config.toml
dataset = "regions of photos with short descriptions (Visual Genome)"
train_examples = 203450
encoder_norm = "batchnorm"
encoder_activation = "silu"
encoder_kernel_size = 3
encoder_widths = [128, 192, 288]
eps = 1e-06
lr_schedule = "wsd"
decay_fraction = 0.3
Rows from block 6 of the text decoder, named by matrix and row number. Rows with one number belong to one attention dimension. Each number is 128 + 32 x the weight over the matrix's rms, rounded and kept within 0 to 255. All counts start at 0.
# q: cross-attention query (decoder.blocks.6.cross_attn.q.weight, 192x192), inputs 160-191
# k: cross-attention key (decoder.blocks.6.cross_attn.k.weight, 192x288), inputs 160-191
q.6 [153 102 174 113 134 120  89 150  75 134 116 190 144  96 118 131  88 203 157  96 105 159 174 172 121 199 137 108 119 103 155 161]
q.7 [101 159 139 133 195 139 155  96 131 132 121 142 101 150  90 140 114 188  75 145 137 119 178 139 120 173 129 100 130 118  92 123]
q.8 [139 128 135 125  96 141 105 156 125 142 159 159 198  79 154  88 134  46 196 109 104 142 100 160 146 103 114 167 123 110 166 141]
q.9 [100 132  92 162 156  86 126 139 138 141 139 103 112 112  73 170 137  91 164 150  81 110 164 156 116 129 102 110 122 113  82 163]
q.10 [163 139  97 113  85 142 110 196 125  93 123 137 147 131 158  92 180  63 180  99  79 118 107  75 122 101 135 165 127 118 160 120]
q.11 [104 157 155  94 135 144 138 101 127 129 133 142 100 171  94  98 146 192  50 120 140 129 130 119 115 193 132  84 164 171 124 155]
q.12 [121 169 120 120 117 159 105 104 120 130 172 120 148 118 101 129 111  97 180 117 129 117 124 162 112  83 122 168 107 100 170 136]
q.13 [141 135 124 134 126 125 128 168 168  84 131 127  88 154 134  96 167 212  78  97 145 128 150  92 117 166 129  69 119 122 125 164]
q.14 [116 100 134 137  97 163  90 152 106 101 112 189 169 102 131 120  86 122 101  83 176 184 119 154 108 127  81 133 130 125 141 195]
q.15 [179 171 146 118  82 133 140 148 136 150 112 119 165 107  90 167 131 178 136 132 228 159 120 148 155  86 112 141 134  65 137 136]
q.16 [149 131  65 198 179 169 109 158  91 135 134 176 112 175 140 160 133 167 147 122  94 133 123 118 120  84 162 186 137 156 103 155]
q.17 [165 132 157 134 164 165 144 145 161 132 117 132 117 123 162 150 152 108 112 135 140 100 139 124 142 138 155  87 187 178  81 128]
q.18 [171 128 165 143 103 109 174 130 102 122  15  93 140 113 191  96 133  78 135 133  75  70 141 138  92 134 138 195 112 112 159 109]
q.19 [111  99 148 128 178 165 147 156 126 151 188 131 104 119 112 131 166  63 104 185 122 136  95 135 163 142 116 109 132 188  72 132]
q.20 [145 176 136 174 145 166 105 141  99 139  96 177 144 105 122  91 126 152 172 152 124 132 108 123 105 103 143 140 134  73 166 167]
q.21 [126  98  86 166 100 157 160 157 137 177  71 127 130 150 103 122 102 159 124 165 139 130  88 156 166 112 128 130 140 134 167 105]
q.22 [100 147 114 120  75 117 103 140 138 124 108 138 189 147 135 109  85 138 166 111 165 120 161 137 127 100 130 122 100  81 143  84]
q.23 [110 109 183  62 106 125  98 138 168  94 111 204 122  79 154 104 144 102 109 121  86 176 141 140 111 149  83 129  86 154 143 135]
q.24 [133 112  83 120  91 154 123 130 130 166 145 180 150 117 101  88 120 112 148 141 182 183  96 133 139 102 116 125  94 150  89 185]
q.25 [125 158  77 162 145 131 147 101  70  65 154 129 172 143  61 139  89 138 117 134 103 185 127 146  81 119  99 141 109 114 158 174]
q.26 [ 76 100 104  78 106  88 108 142 163 169  96  85  95 100 181 183 151 136  89  95 133  92 154 103 183 156 135 171 141 103  74  44]
q.27 [134 170 138 139 119  83  89  80 151 113  71 134 169 115 102  71  71 158 160 132 136 149 137 127  87 108 110  94  74  72 165 132]
q.28 [168 134 111  96 144 186 114 108 121 105 144 174 163 167  73 179 126 163 162 138  76 128 136 128 141 131  94 172 105  61 137  96]
q.29 [167 151 142  83 158 113  84 143 213 110 102 143 189 119 124 110  88 137 166 174 179 120 151  92 123 108 152  52 136 100 116  81]
q.30 [160 136 161 141 126 168 159 138 147 145 117 179 164 169  55 112  91 130 147 111 140 140  94 184 144 108  81  90 109  70 180  69]
q.31 [126 167 163 138 154 171 116 119 116 169 118 201 193 123  58  75 134 146 188 127 113 150 135 122 173 125 173 103  95  61 185 131]
q.32 [134  72 148  54  85 109 131 106 121 101 169 137 130 144 129 128 124 118 111 116 180 109 131 144 131 122 138 137  81 152 148  88]
q.33 [206 181 162 181 150 115 139  82 145 147 103 123 140 116  75 109 135  91 149 133 125 174  82 169  40 120  81 123 109 115 144 124]
q.34 [132  89 169 115 169  98 181 106  98 149 147 112 117 149  99 114 163 104 158 142 133 167 149 170 137 118  95 108  79 146 151  90]
q.35 [115  46 132 138 134 153 159 117 111 118 144 148 104 129 174 109 124 136 131 160  85  80 136 132 155 132 116 166 134 140 128  86]
q.36 [139  80 162 100  85 114 124  95 117  83 142 162  89 162 103  99 134 106 134 155 153  87 136 124 143 122 144 135 139 143 132 125]
q.37 [130  97 168  96 122 182  85  95 107 114 106 191 148 111  90 116 183 127  98 173  98  96 116  83 109 155  99 160 148 130 112 113]
q.38 [101 200 117 184 139 122  90 170 147 129  95  96 120 100 131 153 156 143 136 113 141 162 141 151  90 138 133 144 141 115 116 125]
q.39 [152 219 114 141 148 106 108 160 136 159 111 103 145  87 112 116 112 117 154 106 102 152  90 153  22 130  93 141 115 108 168 140]
q.40 [ 83 112  84 146 141 134 147  77  99 143 154 131 126 142 126 125 134  93 129 161  61 154 178 111 185 154 195 137  95 154 112  65]
q.41 [ 95 210  93 185 163 142 115 178 141 131 119  67 174  98 146 134  92 185 122  90 116 167 126 158  82 142 112 122 103 130 128 152]
q.42 [102  71 154 102 150  92 157  77 140 101 122 157  91 140 128 134 117 106 137 156 162  95 166 120 180  68 114 118 149 171 119 114]
q.43 [152 164 143 151  84 125  83 122 150 142 113 127 136 135 143 112 166  93 117 193 127  88 127 110  93 163  92 104 179  74 122 171]
q.44 [142 226 101 173 127  94 110 151 138 168  92  56 150  71 136 136 140 129 169 125 107  81  82 134  62 146 138 142  69  70 107 127]
q.45 [102 234  79 174 139 150  96 148 145 148 146 107 135  98 139 164 137 137 146  91 123 129 132 100  99 152 147 111  92  95 113 122]
q.46 [141 150  99 191 134 197 107 114 149 193 167 130 167  80 127 101 135 115 105 129 109 131 124 123  73 220  97 109  50  82 148 138]
q.47 [154 117 105 115  95  82  90 115  94  92 115 138 135 139 105 139 120 121 136 107 116 111 104 116 158 102 164 121  85 130  84 136]
q.48 [ 86  55 148 132 126 138 129  60  92 116 115 108 137 127 156 123 140 148 114 121 115 152 182 123  98 130  77 186 107 180  94 143]
q.49 [148  74 134  89 158 110 100 143 141 153 129 138 100 164 186 134 114 130 135 128 147 118 165  95 108 140 128 120 134 184  53 155]
q.50 [146 116 176 137 136 218 125 139 164 136 160 202  94  97 187 186 110 156 110 182 135 103 115  99 146 138 146  60 130 127 154 140]
q.51 [117  51 138  89 127 152  85 131 165 152 157 127  91 161 182 165 129 122 117 138 123 112 135 108 108 126 184 156 117 156 113 165]
q.52 [125  99 100 153 165  70  99 149  91 122 114 183 118 138 161 136  98 149 141 139  96 177 136 100 126 145 119  97 101 131 171  83]
q.53 [127 156 137 120 104 125 138 134 141 120 109 118 178 138 152 134 146 128 120 144 126 120 149  59 127  73 110 196 105 121 108  81]
q.54 [138  67 173 119 156 117 159 131 146 164 105 111 143 175 106  93  95 132 124 101 102 136 187  88  76 155 116 118 106 141 117 154]
q.55 [127 144 146 153 127 128 111 100 105 134 108 121 154 114 104  74 103  65 117  87 167 112 111 187 174 136  57 168 126 121 130 157]
q.56 [115  93 110 149 135  79 159 142 101 106  90 177 166 154  84 103  61 106 116  89 138 144 168 109 108 121  67 165  80  72 149  91]
q.57 [111  80 119 132  99 144 104 141 126 151 141 137 121 208 125  81  81 122 102 156 118 114 142 120 106 182 151 110 131 180 107 165]
q.58 [133 128 152 131 187 144 166 118 143 135 134 140 149 117 169 120 124 169  95 147 146 131 153  85 101 146  98 102 153 183 130 164]
q.59 [120 185 140 158 153  95 114 128 145 157  90 112 165 114  90 125 135 139 141  99 148 133 138 163 128  81 119 148 114  81 122  91]
q.60 [135 153 163 143  83  69 144  85 101 121  72 125 135 134 102  95 161 174 105  62 106 131 169 198  80 114 128  96 110 116 147 118]
q.61 [147 187  80 126 134 121 207  97 124 112 131  84 110 138 118 141 114 130 119 118 140 135 104 150 116 118 114  97 123 114 107 167]
q.62 [150  82 136  90 119 136  97 179 151 108 155 151 111 165 176 149 119 108 111 127 134 118 133  88 128 145 192 120 127 150 108 152]
q.63 [135 105 129  76 146 174 101 142 185 152 159 108  96 110 161 168 121 132 133 160 107 131 116 113 126 108 125 125 157 166  92 148]
q.64 [ 88 164 147 151 153 163 113 197 121 100 113 131 138  97 150  76 138 105 161 144  78  91 179 103 121 171 107  93 161 109 127 154]
q.65 [ 97 120 201 178  77 187 117 176  89 116 164  73 151 136 174  48 107 112 139 152  79 141 127 155 109 128 134  89 127  94 135 158]
q.66 [152 145 145 129 178 109 153  85 170  88 111  81 121  87 153 151 103  94  68 120  96 162 119 123 149  80 125 157 160 137 143 112]
q.67 [ 84  86  98 138 162 137 135 107 157  76 135 141 131  40 157 197 128  76 117 162  93 116 115 109 169 131  88 148 158 119 126  53]
q.68 [122 183  85 190 112 145 107 168 106 152 115 129 141 168 103 133 127 121 175  98 156  78 148 112 112 186 115  88 132 117 179 134]
q.69 [109  83 137  94 126 166 142 180 113  50 154 189 113 121 167 147 165 142  75 114 124 134  70 174 116 104 146 150 182 100 100 128]
q.70 [ 97 183 101 125 143 137  86 140  98 172 149  96 157 118  89 115 118 140 166 185  71 140 156  94 115 133 127  89 119 127 155 125]
q.71 [168 182 129 103 147 149 162 113 139 196 150 163 114 148 102 123 139 110  77  93 114 127 147 143 136 128 150 146 133 130  95 143]
q.72 [149  48 156 180 114 123 124  95 191  40 110 137 131 117 198 111 153  91  73  99 135 131 126 161 149 149 134 130 175 141 117 129]
q.73 [113 132 151  85  98 144  75 121 111 142 130 151 125 170 153  81 136 138  94 153 121 207 124 160  83 102 149 158 153 146  87 128]
q.74 [ 66 156 107 111 102 147  94 136  88 180 114 156 131 164 148 116 103 127 179 136 117 117 135 149 105 129  98 107 127 110 138 154]
q.75 [144  55 144  94 143 137 150  96 166  90 128 166 106 124 160 172 140 111  33 108 142 138 102 153 139  81 182 216 113 133 103 120]
q.76 [143 105 150 151 134 129 148 101 170  67 136 128 134 132 165 157 166 128  72  72 163 136  92 108 147 120 148 186 136 153  91 127]
q.77 [148  86 178 145 159 131 171 114 148 136 117  85 125  89 170 169 102 127 122 152  82 113  91 132 150 100 130 174  81 131 109 122]
q.78 [127 199 126 136 124 153  96 178  76 187 120 100 139 165  91 116 124 159 176 142 129 125  92 120  97 147 132 118 117 156 143 174]
q.79 [163 149 155  90 129 138 127 108 111 162 108  95 111  65 123  44  85 149 169 144 127  90 162  86 100 123 141 110  58 121 145  47]
q.80 [ 92 130 103 140 110 194 122  97 143 116 124 124 175 103 148 144 139 137 121 127 112  99 134 106 202 205 138 119 144 170 106 136]
q.81 [115 169  91 144 189 182 146 163 109 145 118  93 154  97  99  66  94 112 136 113 131 124 162 140  95 143 128  78 114 154  69  95]
q.82 [173 137  94 119 143  92 171 110 132 126 142  58 167 103 158  81 103 101  98 170 141  79 143 112  95 110  97  84 132 118 139 136]
q.83 [143 115 187 104 128 158 110 139 108 106 119  68 144 121 129  67 100  98 164 129 118 136 155  98  82 108 118 155 120 129 164  82]
q.84 [103 159 138 123 156 145 132 144  90 152 165 157 147 123 121 101 175 110 126  98 146 117 106 155 105 152 165  92 132 151  96  93]
q.85 [158 149 155 142 126 134 144 157 126 120 142 189 131 154 160 160 100 146  71  99 142 175  85 149 120  91 100 162 163 135  97 134]
q.86 [125 140  93 105 136 187 155 176  90  97 115  52 135 114  95  64  97 134 167 153 111 105 133 114  84 142 135 107 116 166 119 119]
q.87 [139 112 148  80  82 151  71 122 131 124 134 185 142 182 133 126 163 164 116  83 126 116 114 149 175 124 157 158  87 166 159 152]
q.88 [122 101 166 159 143 100 151 103 148 152 155 133 124  78 163 129 117 125 112 168 136 138 180 150 120 124 107 148 138  71 142 142]
q.89 [101 163 134 117  64 165  63  93 107 163 119 148 109 145 149  73 162  89 136  81 167 137 174 178 154 147 161 115 124 180  83 149]
q.90 [106 101 151 118 110 132 120 180 125 123 111 164  43 139 133 114 114 164 137 163  93 170 149 168  70 152 107 136 164 103 108 152]
q.91 [132 147 145  91 117 137 103 146 171 117  82 134 185 168 163 134 125 136 179  55 137 137 164 101 128 140 130 137 137  99 139 136]
q.92 [154 122 143 121 105  64 123  89 105 138 130 156 122 170 133 173 170 140 138  77 124 114 131 137 167 101 115 166 113 151 151 152]
q.93 [ 81  98 142  71 133 142 121 138 149  80 117 124 121 174 142 119  95  56 128 166 114 156 137 111  98 124 132 117 117 107 156 145]
q.94 [147 113 142 108  98  90 109 156 117 109 121 195 163 183  94 183 200 119 165  81 108 121 136 134 153  81 136 188 136 163 183 144]
q.95 [146 107 104 111 114 127 157 152 114 123 131 134 155 181 117 144 112 112 135 169 105 113 102 177 168 122  94 147 110 196 145 144]
q.96 [107 138 123 102 150 105 121 165  92 133 113 145 148  93 110  93  80  88 117 104 140 134 106 136 136 124 131 170  96  90 149 163]
q.97 [ 85 142  71 118 131  82 127 136  64 178 132 110  90  49 104  76  68 119 125 151 151 128 152  99 144 133 110 171 128 137 115 142]
q.98 [149 148 113 153 178 140 147 130 133 115 168  95 157 171 122 116 132 104 150 139 156  77 154  85 181 145  80  96 165 171  95 141]
q.99 [ 97 113 141 113 110 143 124 115  63 215  62 157  93 156 160 105 164 155 135 178 134 101 167 192 110 119 144 173  53 144  98 105]
q.100 [152 168  98 111 115 100 122 142 185  70 142 126 108 159 152 110 105 150 108 130 189 167 126  91 179 135 120  49 134 130 192 148]
q.101 [139  64 147  89 134 102 144 135  96 126 108 190 161  77 137  85 123  84 130 104 133 186 124 170  84  75 101 118 107  96 149 130]
q.102 [158  89 136  97  90 141  82 123 142 127  96 166 172 154 131 179 170 160  96 132  90 102 118 155  77 103 157 114 126  91 135  94]
k.6 [128 124 164  64 116 230 123 102  93 136 173 124 119 148 128  78  85 135 169 142 106  79 148 111 184 128  91 144 103 164  94 124]
k.7 [136 176  93 128 113 149  91 111 165  88 117  79 168  76  85 119 147 131 175 145 125 140 125 117 159 155 127 111 156 172 161 158]
k.8 [ 68 121 138 120 100 110 110 121 139 117 127 165  93  81 140 125  88 122 114 131 104  78 112 110 134 104 121  96 142 137  61 161]
k.9 [171 141 144 136 117 177 147 115 147 107 129  95 104 132 125 105 137 163 162 218  66 142 101 103 103 122 121 133 127 140  74 166]
k.10 [153 136 152 149 101 133 172 148 145  77 124 131 101 164  89 119  75 148  90 163 120  99  75 133 125 159 144 147 130  67  36 109]
k.11 [128 115 138 145 101 124 104 111 126 178 125 144 176 115 197 134 199  97 164 124 113 139 169 150 129 110 122 121 186 164 173 194]
k.12 [147 133 108  92 142 111 104  90 163 128 160 147  84  88  95  81 102 138  81 109  94 127  81 151  81 137 115 145 113 156 116 116]
k.13 [143 175 150 156 103 140 192 109  95 119 104 105 117 132 167 111 141 146 132 168 166 123 119 157 151 135 166 126 106  85 110  96]
k.14 [109 102 134  77  91 137 102 131  75 134 129 140 165  83 166  78  81 112 108 117 165 143 195  47 148  59  90  91 127  72 141 114]
k.15 [123 122 131 121 145 132  56 107 173 149 141 113  97 145 169 142 109 155 164  62 139 138 113 109 156 114 106 161 120 125 141 110]
k.16 [152 119 184 199 156 128 138 113 123 130 104  99  97  99  96 116 107 125  97 119  62  76 140 181  68 180 150 118 142 124  99 147]
k.17 [128 116 180 152 150 150 137 167 149 163 136 116 141 145 165 111 164 133 169 137 100 136 121 135 116 222 140 116 144 115 107 111]
k.18 [175  93 108  32  99 127 120 145 140  99 160  62  45 102 103 143 104 110 100 105 100 100 126 124 167  87 121 122 134 152  94 184]
k.19 [116 147 173 111 155 185 131 136 167 208 194 160 186 145 178 136 105 117 154 153 120 133 150 130 130 178 173 133 135 166 122 180]
k.20 [129 111 124 167 139  87 167 108 107 125 155  62  73  82  80  86  88  82 123 148  60 143  98 145  82 171  95 130  94 179  90 108]
k.21 [117 207 130 105  98 107 128  74 181 101 143  51 132  71  73 121  97 152  94 128  83 158 121 133  54 122 107 180 133 131 123 159]
k.22 [126 134 107 142 154 119 115 151 123 119  51 144 124  96 110 116 151 153 133 122  86 161 149 118 153 124 135 138 113 123 148 113]
k.23 [149 110 100  58 117 164 108 144 103 128  74 111 149  53 112 162 143 161 152  78 123 111 160 164 155  62 152  84 115  83 112 101]
k.24 [130  92  75 195 145 178  74 132 126 186 125 172 126 111 160 148 154  87 179  94 138  80 150 136 115  57 122 121 119 116 166 130]
k.25 [118 105 128 101 154 136 105 128 106 151  95 164 150 122  15  89 120  83 140  92 127  94 156 163  53 112 143  95  86  98 148 154]
k.26 [130 152 152 153 152  65 104 119 160  80 140 104 129 153 173 164 154 181 109 116  97 154  91 100 125 109 145 138 115 116 167 139]
k.27 [103 156  33 141  84  77 115 135  37  77  54 143  50  91 116  57  90  74  69 123 120 141 155 109 171  53  84  85 147  77 108  73]
k.28 [ 83 160 101  99  97 126  58 101 133 138 144 156 140  66  95 142 126 124 159 123  84 122  70 105 137 147 109 115 137 119 117 151]
k.29 [102 145 104 144 145 146 133 163 103 133  36 167 107 136 150  64 130  64 156 157  40 103 127 108 180 179 126 100 126 110 131 106]
k.30 [ 73 181 103 120  78 168 130 111 128  92 135 148 141  72  97 132 117 164 159  83 140 175 156 128 170 116 126 169 182  86 123 106]
k.31 [103 127 120  78 171  72  97 128 110 113 154 100 112 110 108  96  93 104 114 157  94 138  92 128 119 185 117  99 142 170 103 106]
k.32 [161 107 158 150 127 172 130 135 168 150 202 135 182 142 177  97 167 111 129  74 134  45 136  83 184 104 165 115 121 160 126 108]
k.33 [113 151 123  97 127 126 116 158 177 128 127 102 101 117  84 113 121 115  60  94 169 175 178 142  70 166  96 159 150 137 158  45]
k.34 [123 157 151 100 125 157 112 129 132 104 131 106 134 155  72 187 110 116 139 155 181 177 126 138  98 155 138 132 159 189 149 124]
k.35 [118 174 156  94 170  85 133  71 128 154 160  60 105 119 118 125 140  94  99 175 148 181  96 116 125 137 122 137 221 130 115 132]
k.36 [181 131 158 112 140 159 168 155 156 139 198 149 159 162 136 121 139 101 157 139 179 105 113  97 134 133 164 148 132 123 137 148]
k.37 [128 167 110 126 108 139 177 125 150 126 122 174 116 134 143 144  93 119 126 172 140 157 165 118 114 123  84 147 136 108 164 115]
k.38 [108 108 124 143 111 132 148 161 136  79  90 120  66  84 106 101 134  86 149 139  81  66 121 104  85 133 103 112 113 157  98 123]
k.39 [105  96 111  63  99 120  92 135 113 152 127 127 104  96 128  62 110  73 111  63 130 143 142  88 161 140  85 143 115 150 119  78]
k.40 [116 139 144  94 175 152 142 162 103 138 145  98 118 117  94 218 169 145 159 163 137 146  92 155 113 147  71 138 104 167  84 115]
k.41 [ 56  92 107 158 107 133 115  90  95  52  61  82  80 127 115 112 118 102 112 104 142 103 120 147 128  52 127 146 140 147 104 122]
k.42 [174 120 150 140 126 116 142 161 132 169 119 140 120 116 124 130 150 123 159 191 116 111 135 183  80 156 171 130 108 148 144 108]
k.43 [169 141 113 126 124 155 141 126 121 101 151 150 114 108  82 114 110 108 122 134 115 162  94 133 112 131 117 106 150  94 116 169]
k.44 [105 131 100 172 101  87  85 131  92 126  71 102  73  78  98  74 114  92 108  86 101 138 121 106  88 125 131 122 102 148  85  96]
k.45 [100 110 158 114 115 125 143 121 125  72 100 120  99 118 126 124 134 130 126  91 139  75  88  72 122 100  87  60 134 178 116 145]
k.46 [ 80 187 143  73 143 140 150  84 138 122  93  81 147 150 117 144 101 116  83 100 211 159 161 113 120 109  65 129 160 109 160 122]
k.47 [186 145 127 126 121 136 161 181 211 134 137 120 143 161 125 150 212 141 135 153 225  61 115 104 136 128 169 157 125 140 119 131]
k.48 [178 151 144 131 150 119 133  89 163 129 126 106 169  77 146 136 137 116 105 134  88 114 168 125 138 112 156 134 142  73 156 151]
k.49 [153 113 136  77 155 131 115 114 107 185 171 127 179  89 174 117 205  85 156 153 187 158 176 172 125 126 133 129  77 140 148 159]
k.50 [ 99 151 164 115 119 159 101  99 126 122 173 172 128 156  99 156 101 185 121 110 132 127 144 138 153 141 173 148  74 118 149 111]
k.51 [150 145 130 138 209 170 135 100 150 161 149 126 168 129 146 104 212 125 177 127  95 155 118 197 163 155 171 103 112  87 147 149]
k.52 [135  84 113  83 157 123 117 129  95 121 136 174 177 108  79 132 114 120 122  85 128 134 139 137  90 142  56 149 100 163 138 117]
k.53 [126  89  73 115 159 130  85 171 133 172 114 150 126 145 127  72 156  53 120 150 150  73 154 104  98  93  98 139  94 127 111 173]
k.54 [105 181 115 102 105 152 143 110 101 160 129 154 167 171 129 124 115 115 123 179 153 130 138 169 188 100 148 173  99 116 144  88]
k.55 [ 52 181 141 181 135 138 159  84 111 124 137 107 156 104 105 114  87 131 126  73  84 131 100 114 175 143 136 118 220 121 121 127]
k.56 [ 53 146 115 106  20 125 194  94 105 132  44 160 115 134 110 121  87 108  96 154 117 154 100  80  95 102  76 106 154 126  98  86]
k.57 [127 193 142 159  96 236 243 146 129 107 127 117  90 196 127 137 149 108 159 132 172 159 103 159 160 189 142 158 167 173 115  99]
k.58 [ 78  85 143  68 126 123 129 152 120 147 216 164 166 132 205 147 106 103 156  65 211 178 147 108 162 138 100 108 120  67 159 152]
k.59 [127 100 141  68 122  87 107 103 131 120 117 111 135  63 107 129 108 113  87 115 104 134 135 107  87  70  77 118  82 105 108 140]
k.60 [146  85 128 169  97 102 145 125 154  56 135 133  99  74 120 175  95 154 120 109 134  79 140 165  97  91 100 115  95 156 191 131]
k.61 [ 40 129 121 100 134 124 139 125  99 125 170  32  89 151 137  99 141  85 126 107 235 117 109 113 156 151 130 122 139 146 165  97]
k.62 [166 133 107 103 112 146 178 123 126 138 110 183 141 156 120 115 188 144 168 186 121 160  94 174 122 147 150 141 106 100  93  92]
k.63 [172 153 138 145 171 104  74  88 162 172 134 106  99 153 119 136 173 176 123 150 119 153 159 164 161 181 184 114  90 155  78 118]
k.64 [142  73  70 112 119 107  61 175  86  76 180  85  81 134  79 164 135  88  88  89 137 133 118 130 123 105  55 144  77 136  68 154]
k.65 [ 71 108 143 141  90 135  85 182 116 123 118 145 109  93 146 108 148 104 115 147 122 120 168  79 153 113 143 127 107 118 134 127]
k.66 [150 134  72 157 115 138 172 175 131 139  92 163 136 189 128 147 115 117 144  97 173 165 121 150 120 112 104 123 133 152 137 106]
k.67 [139 134 111 125 182 150 157 153 102 119 121 101 139 190 133 195 132 189 117 137 159 201 102 164 113 115 176 108 103 147 155 152]
k.68 [198 157  79 119 120 137 106 110 120 137 152  98 105 133  90  98  91 100 144 159 106 145  89 109 116 139  95 161 152  95 102 129]
k.69 [162 108 111 106 213 123  88  96 176 156 109 175 147  97 159 156 209 199 164 124  98  56 121 175 162 176 150 138 119 198 128 154]
k.70 [ 52 106 103 111 122 140 124 148 124  82 102 182  74 120 142 138  92 138 127 118 133 132 133 103 137 127  89  97  59 130 100 101]
k.71 [165  92 107 116  93  95 140  65  95 132 123 142 126  85  80 156 123 110 161  83 102 131 103 188  87 145 130  86  83 147  76 118]
k.72 [177 127 186 109 143 152 121 198 107 148 170 121 182 179 106 116 147 113 133 142 166 135 150 124 149 123 183 179 185 100 175 168]
k.73 [101 112 129 110 113 140 115  80 143 125  82 170 140  76 171 156 179 142 105 101 121  95 177 125 166 146 136  64 107 138 144 143]
k.74 [116 126 128 174 109 133 143  49 148 121 113 111  80  69 103 128 179 132 152 105  82  76 123 129  81 126 134  73 160 106 152 154]
k.75 [158 125 182 119 120 114 128 106 144 169 127 144 178 121 121 106 165 138 169 114 119 114 113 180 103 195 168 115 139 174 161 119]
k.76 [174 160 122 127 154 112 130 157 145 144 140 154 182 141 106 136 108 171 143 100 161 133 113 180 130 150 158 126 146 130 134 143]
k.77 [122 158  52 191  72 145 127 155 103 110  97 165 130 112 159  79 105 111 156 117 109 100 145  70 164 112 104 109 153 137 118 121]
k.78 [117 136  95 108 118 132  33 159 168 150  93 205  94 113 142  94 125 150 131 145 126 121 126  96 150 168  49 173 100 155  78 112]
k.79 [ 70  90 151 118  57 112 101 170 107  82 208 130  81 101 165  85  99  86  81 105 106 128 129  63 158 101  84 196 162 118  95 129]
k.80 [155  90 183 138 111 146  85 124 120 122 159 141 106 140  95  75 105 140 137  72  61  94 107 172  78 161 161 118 123 138 119 116]
k.81 [161  93 124  49 115 114  81 106 119 123 107 103  95  70  70 106 140 116 158  97 135  66 131 103  89  76 115 142 146  94 167 134]
k.82 [109 162 161 131 110 132 133 134 125 140 168  82  97 127 143 108  65 120 114 108 171  96 147 134 129 137 142 123 130 123  94  98]
k.83 [ 66  81  97  69  78 117  69 155 100 112 146 119 124 178 135 134  94  80 126  82  77  99  94 112 191 124 116 103 142 119 143 169]
k.84 [119 123 139 127 128  97  81 153 127 155 113 110  97 131 139 102 188 115 131  93 187 137 139  75  99 108 109 110 121 129 117 151]
k.85 [127 109 111  88 142 137 111 157 162 130 153 157 155 107 146 144 148 125 159 100 163 128 135  81 159 134  93 185 192 101  85 107]
k.86 [113 104 107 115  57  84  84 133  88 118 153 104  88 143 119 115  96 106 140  76 112 122 135  85 131  54 157 109 136 106 148 142]
k.87 [162  96 126 151 148 131 115 139 183 167 156 125 200 152 145 105 153 113  90 121 127 159 138 133 155 155 122 153 148 175 122 138]
k.88 [ 90 168 108 195 149 139 151 118  79  81 109 131 127 172 153 158  93 119 131 133 150 124 142 155 172 163 124  85 132 113 127 112]
k.89 [177  94 129 127 142  59 146  95 124 135 113  78 137 120 100 175 152 110  96 150 148 155  99  77 124  98 152 118 146 146 127 191]
k.90 [131 145  99 176 139  81 210 162 101  63  91 186 114 223 149 127 152 158  72 146 187 148 157 138 142 162 134 119 101 116 142 108]
k.91 [169  73  82 161 122 145 116 105  85 119 115 136 167  73 150 109 130 154 114 110  95 101  92 169 136 155 164 118 102 103 103 100]
k.92 [190  95 156 117 168 163 147 120 187 212 134 105 168  96 127 114 152 150 171 185  96 177 143 115 131 122 193 187 120 142  86 150]
k.93 [128 124 128 159 113  95 181 132 150 119 115 123 178 142 109 149 105 118  90 152 184  92 112 126 123 167 118  96 120 129 147 114]
k.94 [178 108 112 108 156 149 134 110 185 215 103 148 199 121  77  83 161 140 135 135  89 154 140 100 124 151 177 195 108 165 145 116]
k.95 [111 134 106 184  97 132 125 148 164 105 110 141 196 177  97 101 123 120 110 117 106 129 158 127 129 160 161 160 132  98 123  70]
k.96 [188 105 118  86 101  69 131 126 109  43  89  63  64 128 162 122 106 108 120 157 129  66 115 116 150 169  86 104 110 135 125 146]
k.97 [ 85 112  42 111 112 175 101 158 112 116 108 144 176 163 174 154  76 129 105 100 144 138  62 113 159 119 164  59  96 116 130 122]
k.98 [162  73 140 127 111  87  70 136  97 113  96  85  84 118  97 120  89 129 132 142 122 119 152 130  97 154 132 140 148 119 119 162]
k.99 [101 230 118 137 124 160 163  97 156 135 123 168 137 134 115  88 139 116 125 169  81 144 144  67 166 170 153 162 140 126 123 116]
k.100 [ 54  98  50 125 104 133 137  82 162  74 115 117 145 160 120 146 157 118 112  23 173 108 120 138 119 127 106 129 144 163 168 134]
k.101 [112 136  58 153  86 177 119 145 177 137 124 149 124 138 185  99 137  77 109 120 165  58 161  96 122  84  79 145 132 169  94  66]
k.102 [115 152 119 141 114 163  86 152 187 124 128 181 126 119 175 165 188 150 149 137 137 129 157 137 171 113 138 152 129 173  60 108]